From a checkpoint of a small sound classifier.
Model: 5.62M parameters, log mel input, arch resmlp, norm layernorm, activation gelu, patch size [16, 16], layers 14, width 256.
Data: trained on acted Russian speech (Dusha), 26041 training examples, 63.4 epochs.
Rows from block 9 of a small sound classifier, named by matrix and row number. Rows with one number belong to one neuron. Each number is 50 + 10 x the weight over its row's rms, rounded and kept within 0 to 99. All counts start at 0. After the name is the row's rms in percent of the matrix's.
After each neuron's rows are labels from the 100 clips, of 14976, where the neuron reaches its highest value: "strongest on" is what is common among them. Only what is clearly more common there than usual is listed. The data: acted Russian speech (Dusha).
# fc1: MLP up (model.blocks.9.mlp.fc1.weight, 768x256), inputs 128-255
# fc2: MLP down (model.blocks.9.mlp.fc2.weight, 256x768, transposed), outputs 128-255

fc1.622 102:64 51 25 62 65 48 38 51 44 44 48 45 52 62 46 66 36 60 69 59 45 47 45 41 55 57 48 58 43 55 54 61 54 43 44 53 60 52 47 55 56 73 29 57 55 40 56 45 48 34 36 44 52 42 53 40 64 57 36 65 56 60 52 60 36 48 63 72 52 42 43 44 52 34 56 48 44 42 27 48 50 32 41 69 67 35 43 52 63 35 63 64 46 56 56 42 52 49 32 57 39 57 52 43 52 46 49 57 64 47 49 32 32 36 38 36 54 43 58 34 56 62 57 57 43 47 54 33
fc2.622 116:57 50 49 39 53 33 42 53 47 40 47 53 34 75 68 49 48 42 47 50 54 50 72 66 32 67 54 49 54 56 46 40 53 60 44 44 51 55 38 40 43 34 56 58 45 50 46 51 48 53 54 55 38 57 49 60 47 41 53 41 39 49 55 50 73 39 44 23 39 55 45 47 56 64 52 41 59 39 34 40 33 38 49 40 54 58 58 54 63 71 57 58 47 56 44 51 65 44 55 41 68 56 48 27 65 53 40 47 53 50 61 59 81 42 65 66 61 51 58 72 46 45 42 49 38 49 66 51
strongest on: emotion: neutral

fc1.506 103:65 48 45 68 49 67 58 57 61 60 57 61 44 52 44 47 46 46 53 59 47 56 63 53 46 59 60 61 52 39 52 54 43 56 52 71 39 56 43 61 69 38 44 51 49 38 72 68 52 42 51 51 54 29 52 65 43 27 37 50 48 57 26 53 44 62 34 71 47 49 45 46 39 48 39 55 66 43 42 49 44 37 48 57 54 46 38 43 49 57 43 35 59 46 66 32 44 55 58 34 57 36 59 60 43 53 41 63 39 51 59 56 58 64 52 31 58 38 52 39 51 57 45 37 54 45 53 45
fc2.506 104:78 47 43 68 53 57 48 48 64 54 46 36 42 44 42 59 55 39 49 41 52 66 73 52 60 63 47 71 54 45 57 45 53 49 56 49 59 49 53 28 48 43 57 57 55 60 32 76 74 49 39 59 39 47 58 50 65 29 59 47 48 66 41 48 42 44 43 52 36 54 38 54 52 47 47 30 56 56 44 47 44 36 54 67 65 54 52 48 42 43 49 42 61 43 36 63 50 41 50 44 45 52 60 54 45 55 52 44 42 41 58 56 48 52 46 49 70 40 65 40 54 56 49 32 54 40 46 25
strongest on: emotion: sad

fc1.135 103:49 52 43 45 62 72 56 50 43 47 33 64 52 55 51 60 34 58 39 50 47 57 44 52 36 45 57 41 21 51 47 59 68 54 44 59 42 28 38 47 52 43 52 40 35 56 36 62 53 43 38 39 54 46 22 58 61 53 45 65 65 60 65 60 41 46 50 55 47 28 32 43 32 60 53 61 57 48 45 40 54 59 50 56 37 52 48 47 59 35 57 33 47 53 55 50 46 51 41 56 53 57 52 52 53 55 52 32 36 49 41 47 43 50 40 54 50 52 43 55 43 43 51 56 61 52 52 46
fc2.135 102:40 38 45 47 30 58 66 42 51 47 50 40 46 25 44 56 62 53 34 41 49 41 28 56 70 43 32 42 66 44 69 33 43 47 61 39 62 66 57 50 35 48 64 35 42 64 44 31 41 64 47 34 51 70 59 45 44 51 64 46 43 45 31 48 40 58 63 45 56 57 56 68 53 61 42 59 49 59 45 54 54 62 54 50 50 64 50 53 28 42 33 39 54 35 53 74 50 57 55 63 57 45 44 46 48 51 54 55 47 42 34 54 47 47 68 48 48 66 33 45 39 62 63 44 56 61 56 40
strongest on: emotion: angry

fc1.520 094:73 38 45 50 36 43 58 47 55 61 67 51 34 61 49 41 53 53 41 53 50 44 56 50 37 32 60 58 63 55 48 60 54 57 36 60 41 41 56 49 52 62 46 67 46 45 69 57 66 53 48 48 57 58 56 51 57 52 45 44 63 54 45 54 41 61 36 65 25 26 52 37 47 17 53 49 49 62 35 56 53 25 60 42 56 56 62 29 64 49 49 37 61 66 61 39 52 55 46 41 53 37 38 60 46 54 55 54 51 57 62 55 40 35 43 42 63 40 43 50 56 52 53 49 59 43 50 43
fc2.520 094:31 52 67 46 51 51 66 55 41 63 15 61 58 35 54 30 48 39 54 57 53 45 49 69 57 49 55 52 38 29 54 53 44 58 47 31 53 40 51 53 47 44 51 32 38 47 54 53 49 40 45 45 47 58 52 58 40 54 37 50 52 45 65 41 55 63 51 57 50 41 50 50 26 51 59 64 53 54 55 42 62 67 54 50 47 39 57 55 49 43 45 41 60 49 46 43 40 57 47 46 53 30 49 67 53 70 32 51 49 58 39 59 60 47 40 63 27 60 34 54 43 49 43 50 57 54 44 53
strongest on: emotion: positive

fc1.339 086:53 51 59 48 39 60 55 64 51 53 63 40 56 42 55 42 47 35 62 57 56 44 57 50 51 58 47 55 60 48 45 45 53 74 49 33 49 62 53 60 48 50 57 44 57 53 39 71 60 52 53 57 40 50 41 48 41 43 61 53 56 51 50 41 65 64 48 40 29 51 37 57 56 35 71 44 49 67 39 31 51 51 74 65 62 56 41 35 54 48 39 33 56 53 54 51 53 42 52 39 52 32 48 65 45 52 46 48 36 71 48 51 56 39 51 57 68 47 65 72 55 38 31 28 61 35 40 52
fc2.339 084:59 53 34 49 50 43 40 44 54 27 60 41 44 70 57 70 37 49 47 66 45 49 66 47 55 54 47 56 59 60 54 41 56 50 44 68 39 29 33 43 58 58 46 64 57 35 56 37 54 68 52 56 48 43 47 51 54 57 63 57 51 44 55 64 64 40 49 39 44 54 59 49 64 48 50 59 64 45 50 59 43 48 40 44 51 57 47 51 60 65 61 56 42 50 34 47 58 51 55 74 49 50 51 45 45 40 37 60 56 44 61 55 56 51 62 65 67 48 48 52 48 42 52 44 41 57 50 57
strongest on: emotion: neutral

fc1.272 100:65 47 26 70 53 61 48 52 49 63 58 57 39 55 59 53 32 58 51 53 50 58 48 47 45 65 59 60 32 37 64 45 56 51 54 42 63 47 49 38 44 45 49 50 49 39 51 54 66 22 41 75 26 44 58 57 62 50 41 59 49 61 61 54 41 48 49 44 63 58 44 67 45 38 53 66 55 35 52 39 38 50 52 55 52 58 45 54 47 29 61 55 66 53 45 51 31 48 36 44 25 54 43 54 50 69 42 50 56 48 70 28 50 67 37 53 66 58 38 37 42 42 57 43 48 46 46 39
fc2.272 107:63 57 39 53 54 52 34 54 40 46 69 63 58 58 51 59 48 69 61 66 55 49 43 24 38 31 44 55 54 62 41 51 56 48 49 46 44 48 70 64 58 50 55 62 70 56 33 59 36 49 51 51 42 50 55 41 45 55 48 52 52 44 53 36 57 49 40 37 43 58 52 53 65 47 62 71 43 55 73 50 64 49 54 46 55 48 36 45 44 52 37 52 44 53 56 58 46 52 41 48 30 55 33 48 45 39 45 66 40 66 52 56 33 65 43 40 65 44 55 46 46 50 67 48 43 57 50 56
strongest on: emotion: neutral

fc1.641 104:53 39 46 46 42 46 54 56 59 54 64 58 52 38 65 55 46 52 57 54 44 54 45 56 59 52 42 66 47 51 44 50 41 61 54 34 31 41 45 53 48 52 48 57 42 37 41 53 48 45 49 51 35 53 51 54 38 31 61 49 69 52 56 47 48 63 49 50 49 61 56 62 61 38 71 67 39 55 51 40 48 50 62 40 51 65 48 41 65 61 54 41 65 56 53 35 49 37 54 39 58 38 45 51 40 55 59 55 48 35 55 31 66 66 33 49 69 50 57 64 44 48 41 42 52 48 49 64
fc2.641 109:48 44 32 38 38 61 45 59 60 33 57 64 47 52 59 68 38 51 39 59 34 41 47 50 39 43 40 47 43 55 54 40 42 39 42 62 49 45 36 46 43 42 61 38 42 56 76 65 48 69 34 43 61 41 54 50 39 60 69 73 42 34 53 43 52 46 56 39 47 39 47 69 68 47 47 45 64 65 52 42 56 40 39 42 41 61 47 42 53 54 57 29 45 45 64 63 38 61 50 49 59 45 41 63 53 31 39 43 44 52 53 54 57 38 70 43 55 68 56 79 40 20 39 46 53 58 60 54
strongest on: emotion: angry

fc1.395 106:51 58 51 57 58 69 43 49 58 37 43 62 64 57 59 48 51 58 58 39 48 53 60 62 32 46 56 63 38 61 49 52 49 58 49 49 42 41 53 58 56 47 35 51 59 47 41 51 44 47 49 47 55 44 34 63 45 34 54 50 48 34 51 51 56 55 42 50 53 56 37 51 39 54 42 46 64 36 44 25 44 45 36 71 36 59 36 49 62 61 27 52 44 59 57 49 55 54 57 37 33 42 37 43 57 61 63 52 39 48 45 46 40 62 41 59 63 58 69 49 50 59 35 52 54 55 42 52
fc2.395 114:64 46 67 47 45 63 58 49 72 39 52 42 60 49 49 49 48 44 44 56 31 50 59 59 40 48 56 52 61 54 53 41 48 69 52 50 54 50 56 33 43 52 53 55 50 57 49 51 53 58 63 51 40 28 51 46 51 47 63 66 40 54 43 58 41 44 60 32 46 54 34 53 37 57 36 32 54 62 42 39 50 53 50 55 48 60 49 46 52 43 57 44 50 44 34 53 39 41 64 60 58 50 54 50 58 65 48 48 36 33 52 47 56 38 65 73 67 52 66 63 40 41 40 44 57 37 55 35
strongest on: emotion: neutral

fc1.680 101:52 35 51 42 42 42 61 42 54 68 40 51 62 49 62 64 45 44 41 34 43 59 33 62 56 58 56 48 41 62 48 44 56 62 44 52 47 45 42 41 44 64 51 43 34 46 39 50 47 43 36 58 51 59 46 51 51 41 59 49 68 64 54 64 55 46 38 34 63 69 57 57 43 50 59 53 44 50 50 32 59 52 62 36 52 72 49 39 72 55 66 57 61 53 55 50 44 38 49 43 48 48 59 47 46 63 65 38 41 36 46 24 52 42 39 56 55 50 63 60 51 42 42 45 55 39 47 48
fc2.680 109:50 42 36 44 29 65 59 59 60 41 61 55 56 35 46 67 55 71 33 55 41 53 24 45 56 47 39 54 50 54 54 39 41 44 42 57 47 58 58 56 45 42 66 56 42 57 54 58 45 78 49 34 51 55 50 44 33 49 70 58 44 63 32 42 39 57 61 47 35 46 51 69 58 47 59 61 50 64 49 48 54 54 39 47 63 63 56 41 35 50 49 32 44 38 61 58 50 42 52 55 62 44 53 51 38 37 56 49 49 31 48 55 51 49 66 33 53 54 50 65 44 62 48 41 46 63 66 37
strongest on: emotion: angry

fc1.250 111:64 32 37 55 52 58 43 35 37 42 63 58 32 53 61 57 36 71 50 40 48 34 53 45 43 42 41 48 50 58 74 50 49 51 54 58 54 61 53 57 54 63 46 44 35 49 62 45 44 35 36 59 69 44 44 53 36 48 46 61 54 38 35 52 41 62 51 54 67 46 42 58 37 59 33 65 56 49 62 52 57 33 45 41 24 62 65 58 54 42 31 55 67 39 65 46 36 49 54 41 40 48 37 50 45 63 47 50 45 44 47 52 42 76 47 43 60 58 38 38 53 52 49 57 58 41 52 50
fc2.250 112:47 56 59 65 54 69 49 55 70 35 46 52 56 60 30 49 38 64 44 52 38 51 59 70 44 48 59 55 52 61 50 35 39 71 52 49 53 54 41 58 56 36 48 67 49 46 39 49 53 58 50 55 37 35 38 44 52 41 54 70 36 55 43 59 53 35 56 39 26 50 24 57 43 49 54 44 63 45 41 43 47 35 29 66 64 53 53 40 49 42 44 37 34 41 37 56 49 44 35 56 44 61 60 48 43 48 45 50 45 47 54 43 41 44 45 62 54 43 50 47 35 69 45 32 70 46 42 39
strongest on: emotion: positive

fc1.471 104:61 51 51 60 41 66 52 62 64 75 75 42 64 29 48 37 41 57 66 54 51 42 40 32 67 54 49 70 61 53 52 48 31 57 44 32 70 47 47 49 35 41 54 57 65 32 68 51 54 40 57 57 52 56 46 37 48 43 44 49 49 63 50 49 38 68 60 51 48 64 56 61 61 52 61 62 43 48 47 45 55 47 51 60 64 48 54 41 46 53 39 42 62 40 54 57 49 40 37 55 56 40 50 73 59 49 51 58 52 46 67 41 59 40 51 40 67 47 38 57 45 59 40 31 51 41 50 30
fc2.471 108:49 38 42 60 32 56 66 46 43 31 45 49 59 47 35 54 42 54 30 49 65 53 44 80 62 59 44 60 48 49 63 31 56 63 33 38 52 48 60 58 53 53 62 61 33 50 46 41 49 55 49 45 28 62 43 42 52 49 70 54 50 59 56 61 54 61 55 35 46 54 48 60 41 52 63 48 42 42 43 49 58 56 39 61 71 63 53 55 52 39 49 61 53 35 49 60 47 35 27 53 48 37 58 33 41 61 57 51 58 46 48 51 42 45 44 69 54 38 46 42 49 57 59 41 43 50 53 29
strongest on: emotion: angry

fc1.6 099:51 40 36 48 52 53 43 65 54 60 62 68 55 44 49 59 46 51 65 56 51 58 59 49 54 41 36 54 42 63 53 51 38 43 31 43 40 35 58 48 36 63 53 63 49 46 69 41 48 28 48 58 42 41 53 42 35 49 56 47 54 52 51 52 45 67 64 58 61 74 58 74 61 40 56 44 57 59 56 52 64 48 43 52 59 56 45 33 61 46 44 56 59 59 50 38 39 48 39 60 42 47 32 57 42 46 49 71 54 37 57 32 55 65 43 44 68 39 55 56 55 67 47 52 43 53 38 41
fc2.6 100:31 41 41 48 40 57 64 39 62 37 40 58 46 60 34 51 49 66 39 68 45 48 54 71 50 41 52 59 31 34 58 50 62 44 42 51 47 46 44 51 47 48 44 47 32 53 60 42 59 48 50 46 43 45 34 43 51 57 55 57 54 48 60 65 49 61 45 60 47 36 44 47 45 16 56 64 57 43 31 39 52 45 31 51 64 55 35 36 61 46 46 40 55 48 63 52 35 71 48 61 45 41 55 42 58 53 37 40 63 55 50 42 40 28 50 52 33 50 51 53 42 38 65 57 52 54 42 47
strongest on: emotion: angry

fc1.598 095:67 47 39 47 48 65 58 53 48 42 53 36 33 59 56 56 28 48 53 60 69 59 60 60 47 76 45 63 55 39 49 51 49 50 51 48 56 43 30 54 54 37 47 64 46 51 63 63 56 53 37 49 43 53 29 39 32 46 55 57 50 58 32 41 53 53 56 51 30 50 44 67 61 54 52 59 47 56 32 49 48 40 53 49 66 43 57 49 45 39 46 54 61 47 50 50 50 57 29 63 55 38 46 60 41 49 26 64 46 53 52 58 72 57 60 44 57 57 54 55 22 51 40 38 56 54 41 50
fc2.598 091:60 55 32 33 58 42 29 55 42 42 63 40 46 69 57 68 37 49 58 60 51 31 57 31 43 44 32 57 56 73 41 47 64 32 46 46 50 50 32 51 46 47 48 55 62 51 49 41 50 52 47 54 53 52 39 41 46 63 55 57 51 37 59 38 50 41 57 38 43 48 53 57 81 54 61 44 57 30 49 50 45 42 37 53 49 49 47 60 56 62 52 50 53 56 48 54 55 57 54 68 61 57 37 28 53 31 38 36 65 56 49 55 54 36 52 47 74 52 52 52 50 40 60 51 38 49 59 52
strongest on: emotion: neutral

fc1.96 095:49 52 71 58 69 59 44 72 58 50 36 45 64 43 49 58 44 55 66 50 29 62 60 59 56 63 43 49 40 59 38 63 43 56 59 39 63 46 54 34 43 42 44 51 40 54 21 61 70 38 46 58 39 41 61 49 60 41 55 56 44 47 47 43 42 38 55 52 43 61 41 56 37 56 50 42 39 61 49 32 45 47 58 70 57 51 51 44 43 29 57 42 55 58 36 56 58 37 49 47 47 60 72 54 46 60 61 40 41 47 52 45 45 57 43 60 59 49 58 43 37 54 38 45 64 25 42 38
fc2.96 079:44 44 40 73 43 52 56 43 57 65 53 73 42 36 36 49 38 62 47 36 44 45 38 43 65 55 52 67 35 39 59 51 39 43 57 38 46 43 40 56 61 48 55 35 35 44 57 37 51 40 26 50 40 49 54 61 32 36 48 58 57 35 44 51 43 66 39 64 63 50 59 57 53 41 56 61 52 52 38 51 55 43 44 41 57 51 36 47 50 46 45 51 65 46 66 41 46 64 43 46 40 47 53 55 54 50 62 65 64 38 53 49 46 61 31 29 40 55 42 33 36 69 50 38 45 57 28 44
strongest on: emotion: sad

fc1.370 098:58 34 53 47 42 45 52 59 54 66 51 53 62 41 60 66 51 32 41 35 46 55 40 56 59 55 47 46 36 63 48 53 52 59 47 52 43 38 50 37 34 58 52 47 40 50 42 51 45 41 41 59 47 61 49 46 59 42 65 46 75 60 57 53 52 54 50 39 59 68 60 58 40 44 55 47 41 55 52 40 60 57 61 49 60 64 54 42 68 49 68 56 64 55 52 43 46 33 50 41 54 43 53 49 50 62 66 43 44 42 48 18 52 47 40 54 69 46 67 60 62 50 44 51 54 39 49 46
fc2.370 099:54 36 29 42 28 51 61 49 54 33 54 51 47 50 52 70 61 52 30 44 32 41 36 58 43 45 42 46 51 45 57 44 57 42 36 69 43 62 57 53 52 65 59 52 32 66 55 65 37 73 42 35 57 53 60 46 49 57 73 54 57 56 29 52 45 60 54 49 50 42 52 58 57 47 46 48 57 67 45 55 58 50 55 43 66 62 42 51 54 44 70 54 48 44 68 55 50 49 50 49 51 28 51 40 48 42 56 57 54 47 43 61 47 42 66 38 51 46 63 56 57 57 57 57 43 57 75 40
strongest on: emotion: angry

fc1.208 077:48 41 60 49 31 57 56 55 59 54 74 47 63 50 42 38 54 47 47 52 50 54 58 53 61 60 51 56 48 61 47 47 56 70 60 33 67 48 61 55 34 41 51 70 55 48 35 46 55 48 59 68 30 46 43 39 65 51 66 42 52 57 55 51 54 77 50 41 56 74 52 52 52 39 67 53 37 42 45 31 60 48 53 58 52 74 50 36 55 48 32 51 50 53 56 65 41 49 45 48 45 21 47 66 53 55 54 46 52 62 62 34 42 46 40 55 68 41 56 57 55 46 53 43 52 40 35 50
fc2.208 081:61 46 30 58 41 42 45 50 53 15 40 54 42 59 62 75 47 47 32 57 36 48 69 72 52 38 43 49 49 48 62 41 52 51 44 65 41 43 42 40 57 57 54 48 47 45 60 55 48 72 34 45 46 49 69 65 53 46 77 60 51 53 51 53 58 43 46 49 44 51 49 53 52 42 42 57 65 65 59 51 43 46 66 54 50 66 44 45 57 44 57 55 39 45 48 51 56 53 48 50 39 41 39 57 45 47 41 66 49 54 50 64 53 57 56 58 65 52 51 49 52 46 48 43 57 62 55 48
strongest on: emotion: angry

fc1.254 093:70 46 51 42 53 56 47 63 45 48 46 44 45 56 57 54 31 43 59 54 57 61 54 59 46 67 42 49 60 52 44 58 52 58 47 45 67 61 25 64 45 38 47 58 48 44 61 57 51 56 41 42 47 48 42 39 37 37 53 65 48 68 35 34 55 46 69 46 39 50 42 56 55 67 58 51 47 59 59 56 49 43 65 51 54 40 66 49 47 41 50 47 64 50 47 44 42 49 40 49 54 41 39 53 55 50 30 56 47 47 49 53 67 51 52 43 62 53 47 51 32 49 39 40 59 52 58 45
fc2.254 080:52 48 43 50 53 60 37 56 44 52 68 37 40 65 43 57 48 41 52 48 53 49 69 32 31 34 47 44 56 62 44 47 60 39 62 58 64 46 49 54 43 52 45 45 57 72 30 59 53 47 47 60 59 41 21 33 38 57 51 56 57 42 52 47 48 44 55 42 54 38 49 50 68 48 39 34 65 35 41 50 60 33 44 55 38 48 70 47 43 55 49 43 59 59 55 60 52 52 59 53 63 56 43 29 60 35 56 35 53 48 46 36 45 37 63 45 60 50 65 53 43 36 54 47 58 33 57 56
strongest on: emotion: neutral

fc1.39 103:75 47 45 49 40 50 48 42 61 58 67 62 46 42 56 38 45 66 45 35 54 37 38 43 41 54 62 60 70 53 49 64 62 64 34 65 37 47 45 56 57 58 46 73 55 56 64 64 58 51 50 56 58 64 57 47 60 51 47 53 58 45 28 51 42 56 34 44 39 37 47 52 43 41 57 49 56 64 50 47 63 38 48 45 57 50 55 44 66 53 51 40 58 56 66 51 50 51 43 37 51 43 48 58 45 54 59 34 42 66 66 70 35 43 48 46 68 42 48 50 55 63 55 50 51 34 50 42
fc2.39 122:20 55 75 43 53 58 63 62 62 49 24 51 51 51 52 28 44 49 52 64 45 49 59 84 41 35 61 51 36 41 50 46 42 74 50 33 57 38 39 50 40 34 45 48 43 52 49 47 54 44 53 49 38 47 36 52 45 44 42 55 51 45 59 60 56 52 59 46 45 47 45 52 28 46 56 58 58 53 55 42 61 56 40 53 53 42 54 36 51 45 47 34 52 47 42 58 37 50 44 63 60 42 61 45 43 65 28 46 52 48 58 40 47 46 49 75 29 50 44 64 37 46 47 46 68 45 37 52
strongest on: emotion: positive

fc1.522 100:45 34 45 47 53 48 40 61 53 46 65 58 53 41 58 56 31 42 76 61 44 37 50 40 61 46 32 62 48 53 44 51 42 49 70 35 29 39 36 49 57 44 51 51 55 32 42 44 46 40 43 47 51 50 62 62 35 42 48 49 62 38 59 39 34 66 50 51 58 52 58 60 64 51 61 61 47 48 51 38 56 46 60 44 38 65 46 49 68 53 41 48 65 48 66 36 41 47 51 57 57 49 51 48 47 47 43 69 51 49 46 42 56 55 24 48 63 47 28 34 36 60 52 42 52 50 46 57
fc2.522 089:68 52 37 51 48 61 37 49 48 40 69 42 46 46 55 70 41 46 49 42 55 52 47 36 49 61 43 59 55 68 48 38 57 45 61 65 46 58 47 40 53 65 56 58 57 57 34 57 64 63 41 60 48 50 47 47 46 54 67 68 58 48 36 47 51 36 48 30 49 66 42 68 75 39 37 36 54 50 50 45 29 49 58 51 45 62 44 53 41 51 44 56 42 51 41 57 54 32 57 47 30 60 44 60 49 33 65 49 48 40 56 49 42 54 59 48 75 49 62 49 48 48 52 36 51 55 43 41
strongest on: emotion: neutral

fc1.549 103:69 46 53 44 56 60 54 56 39 56 48 61 39 66 66 52 18 61 48 52 57 48 64 57 30 63 43 56 37 62 50 47 39 56 40 52 57 60 42 57 45 44 57 58 43 33 66 48 53 42 44 51 56 43 48 57 35 42 44 56 50 61 39 50 43 49 72 52 49 52 39 64 47 60 55 42 56 54 33 47 38 49 42 43 38 59 73 49 46 53 43 60 47 43 52 38 25 34 48 24 62 48 51 56 62 60 33 45 45 27 50 44 70 62 48 40 62 57 37 65 52 50 28 48 55 55 51 32
fc2.549 105:48 58 57 51 61 62 35 50 59 40 59 55 54 64 49 48 37 44 54 40 40 46 53 50 32 48 49 45 48 74 41 45 49 64 58 47 46 49 37 53 56 37 45 45 69 71 43 42 49 52 63 59 32 48 41 42 44 45 57 58 52 39 42 48 55 26 42 17 47 44 43 55 57 43 38 46 60 51 38 39 50 54 45 53 48 51 46 49 48 58 43 39 43 59 32 58 45 52 56 43 57 67 51 44 60 45 51 47 45 55 60 60 55 54 64 71 66 58 48 53 32 42 48 29 67 52 40 55
strongest on: emotion: neutral

fc1.53 098:41 45 47 46 53 47 50 53 56 53 61 59 56 43 38 47 44 57 58 49 59 50 67 56 61 47 40 48 53 61 59 57 48 41 30 54 25 55 49 57 45 52 49 70 45 54 59 37 48 28 53 60 40 50 43 37 41 46 42 47 46 54 42 65 64 76 54 67 53 60 58 58 57 48 71 47 60 60 58 61 48 48 44 52 60 46 42 47 56 40 42 51 49 65 50 36 50 52 37 59 36 44 54 52 51 40 51 59 55 50 56 52 42 61 52 40 41 31 56 51 55 65 50 55 48 53 44 31
fc2.53 118:39 43 46 36 42 53 61 52 54 46 39 56 50 57 45 47 56 48 48 58 44 39 49 58 52 40 41 57 46 39 49 59 52 35 38 36 53 39 46 53 37 54 41 39 38 46 65 43 53 46 48 36 63 50 40 47 55 66 48 57 45 39 66 46 43 68 57 60 54 31 45 48 52 34 58 55 50 43 40 38 48 48 41 63 52 48 36 44 66 43 44 34 65 52 68 47 34 71 53 62 51 30 34 60 63 54 39 35 58 59 38 35 56 23 45 49 40 62 44 61 44 33 50 72 54 52 46 51
strongest on: emotion: angry

fc1.461 099:44 55 43 50 57 54 45 48 65 56 62 54 65 43 41 42 43 60 52 45 63 50 57 45 68 51 40 65 50 65 50 51 44 39 38 45 33 45 44 54 48 52 54 79 60 41 54 41 51 34 53 55 37 47 41 30 35 53 46 45 47 53 45 59 52 76 58 63 56 68 57 63 61 49 70 48 55 43 73 56 49 44 35 55 52 56 44 44 51 51 30 45 48 55 44 52 50 47 37 66 46 42 50 56 46 43 46 57 57 52 60 53 46 71 39 38 53 39 50 46 44 68 46 50 49 55 34 40
fc2.461 114:30 38 40 47 37 60 60 55 53 38 45 60 44 54 41 55 48 50 40 67 43 40 55 65 50 36 42 60 35 40 53 47 51 40 46 39 51 42 51 50 43 47 49 42 35 51 56 48 52 51 43 44 50 42 39 51 49 55 56 62 51 40 68 49 48 64 49 58 57 44 43 56 55 21 66 56 53 38 38 33 58 44 39 66 57 58 32 28 62 35 43 38 56 47 72 52 27 66 42 55 46 35 48 55 57 47 40 45 49 59 42 25 45 27 43 46 41 59 51 55 41 36 57 59 66 54 39 49
strongest on: emotion: angry

fc1.430 089:75 56 38 44 61 75 41 51 46 63 57 52 37 67 59 56 40 46 50 66 45 60 47 39 30 52 62 54 48 45 53 42 53 48 46 54 56 44 54 56 39 35 53 54 59 60 71 58 63 44 51 71 39 43 46 38 33 51 33 65 45 64 56 53 43 40 66 35 28 63 25 63 55 30 51 59 58 52 50 49 56 56 46 53 55 36 57 53 48 43 59 47 45 49 42 45 42 30 47 45 46 59 41 60 53 49 33 47 65 48 60 49 59 79 66 43 55 53 54 60 41 53 59 35 48 32 57 48
fc2.430 095:35 53 44 45 62 33 36 42 44 49 50 49 46 46 68 55 58 54 54 53 72 48 57 54 44 44 58 40 48 64 50 51 56 45 55 64 49 58 47 39 56 39 52 57 56 43 37 51 28 50 51 55 51 82 55 54 44 52 41 23 50 50 54 59 71 46 33 47 48 52 68 51 58 54 43 43 37 47 51 50 55 36 61 28 56 48 63 65 52 62 54 60 35 53 54 51 50 53 38 34 50 65 57 39 50 36 60 60 43 53 53 57 36 55 55 39 30 47 49 46 72 49 66 49 47 56 56 55
strongest on: emotion: neutral

fc1.347 101:47 48 58 58 55 60 38 57 49 48 57 63 53 52 56 40 38 49 73 33 37 46 55 48 48 50 41 53 55 61 45 48 36 64 41 36 36 58 44 57 46 48 34 53 46 46 49 40 40 41 54 49 56 46 43 63 35 32 53 64 53 48 47 48 53 52 52 34 47 48 41 59 56 57 55 55 59 49 49 43 44 43 57 57 50 55 61 51 63 53 43 46 62 65 62 44 58 42 40 37 50 44 41 50 58 57 48 59 48 39 52 47 58 55 44 67 60 51 47 61 23 59 39 42 65 48 56 45
fc2.347 097:53 37 46 39 46 58 51 45 45 47 52 56 37 57 53 62 28 42 44 71 44 58 63 60 38 66 52 33 45 50 53 40 57 51 54 60 42 50 33 45 54 40 57 50 43 53 53 42 59 52 45 57 51 33 49 42 40 55 54 72 54 48 54 62 42 52 64 43 32 41 35 54 53 51 35 30 58 53 27 41 50 51 40 37 40 57 51 51 66 56 64 51 58 41 54 30 37 49 66 62 66 48 66 50 62 51 53 47 42 38 49 58 58 37 56 46 50 47 48 60 42 36 46 35 47 45 62 44
strongest on: emotion: neutral

fc1.32 091:44 43 47 55 62 41 50 51 55 48 36 64 39 41 54 44 51 42 63 36 52 47 53 75 52 59 37 48 53 62 54 62 49 55 37 41 59 50 47 31 55 47 45 54 32 37 52 46 54 25 49 54 49 52 66 67 52 32 51 44 54 69 37 53 50 55 35 55 54 46 59 53 50 58 34 46 46 71 42 42 53 48 62 61 48 52 63 56 49 23 49 56 63 40 46 48 58 47 36 36 51 39 44 55 36 55 55 48 44 45 51 69 48 48 39 63 46 43 36 51 58 65 50 49 52 51 38 25
fc2.32 096:39 68 62 52 60 49 44 59 56 60 44 54 65 55 43 39 47 48 58 39 58 44 41 41 47 49 58 49 48 54 37 56 32 43 29 53 45 38 46 62 60 43 45 56 61 65 56 46 36 52 64 41 63 61 36 32 48 58 39 47 44 56 49 44 56 45 47 55 35 37 53 43 59 62 61 45 45 36 44 62 60 59 24 58 49 31 56 46 35 62 41 46 40 59 40 47 64 73 34 42 63 58 61 47 41 36 41 49 30 49 44 50 60 44 57 41 39 53 70 61 59 55 34 46 51 66 56 51
strongest on: emotion: sad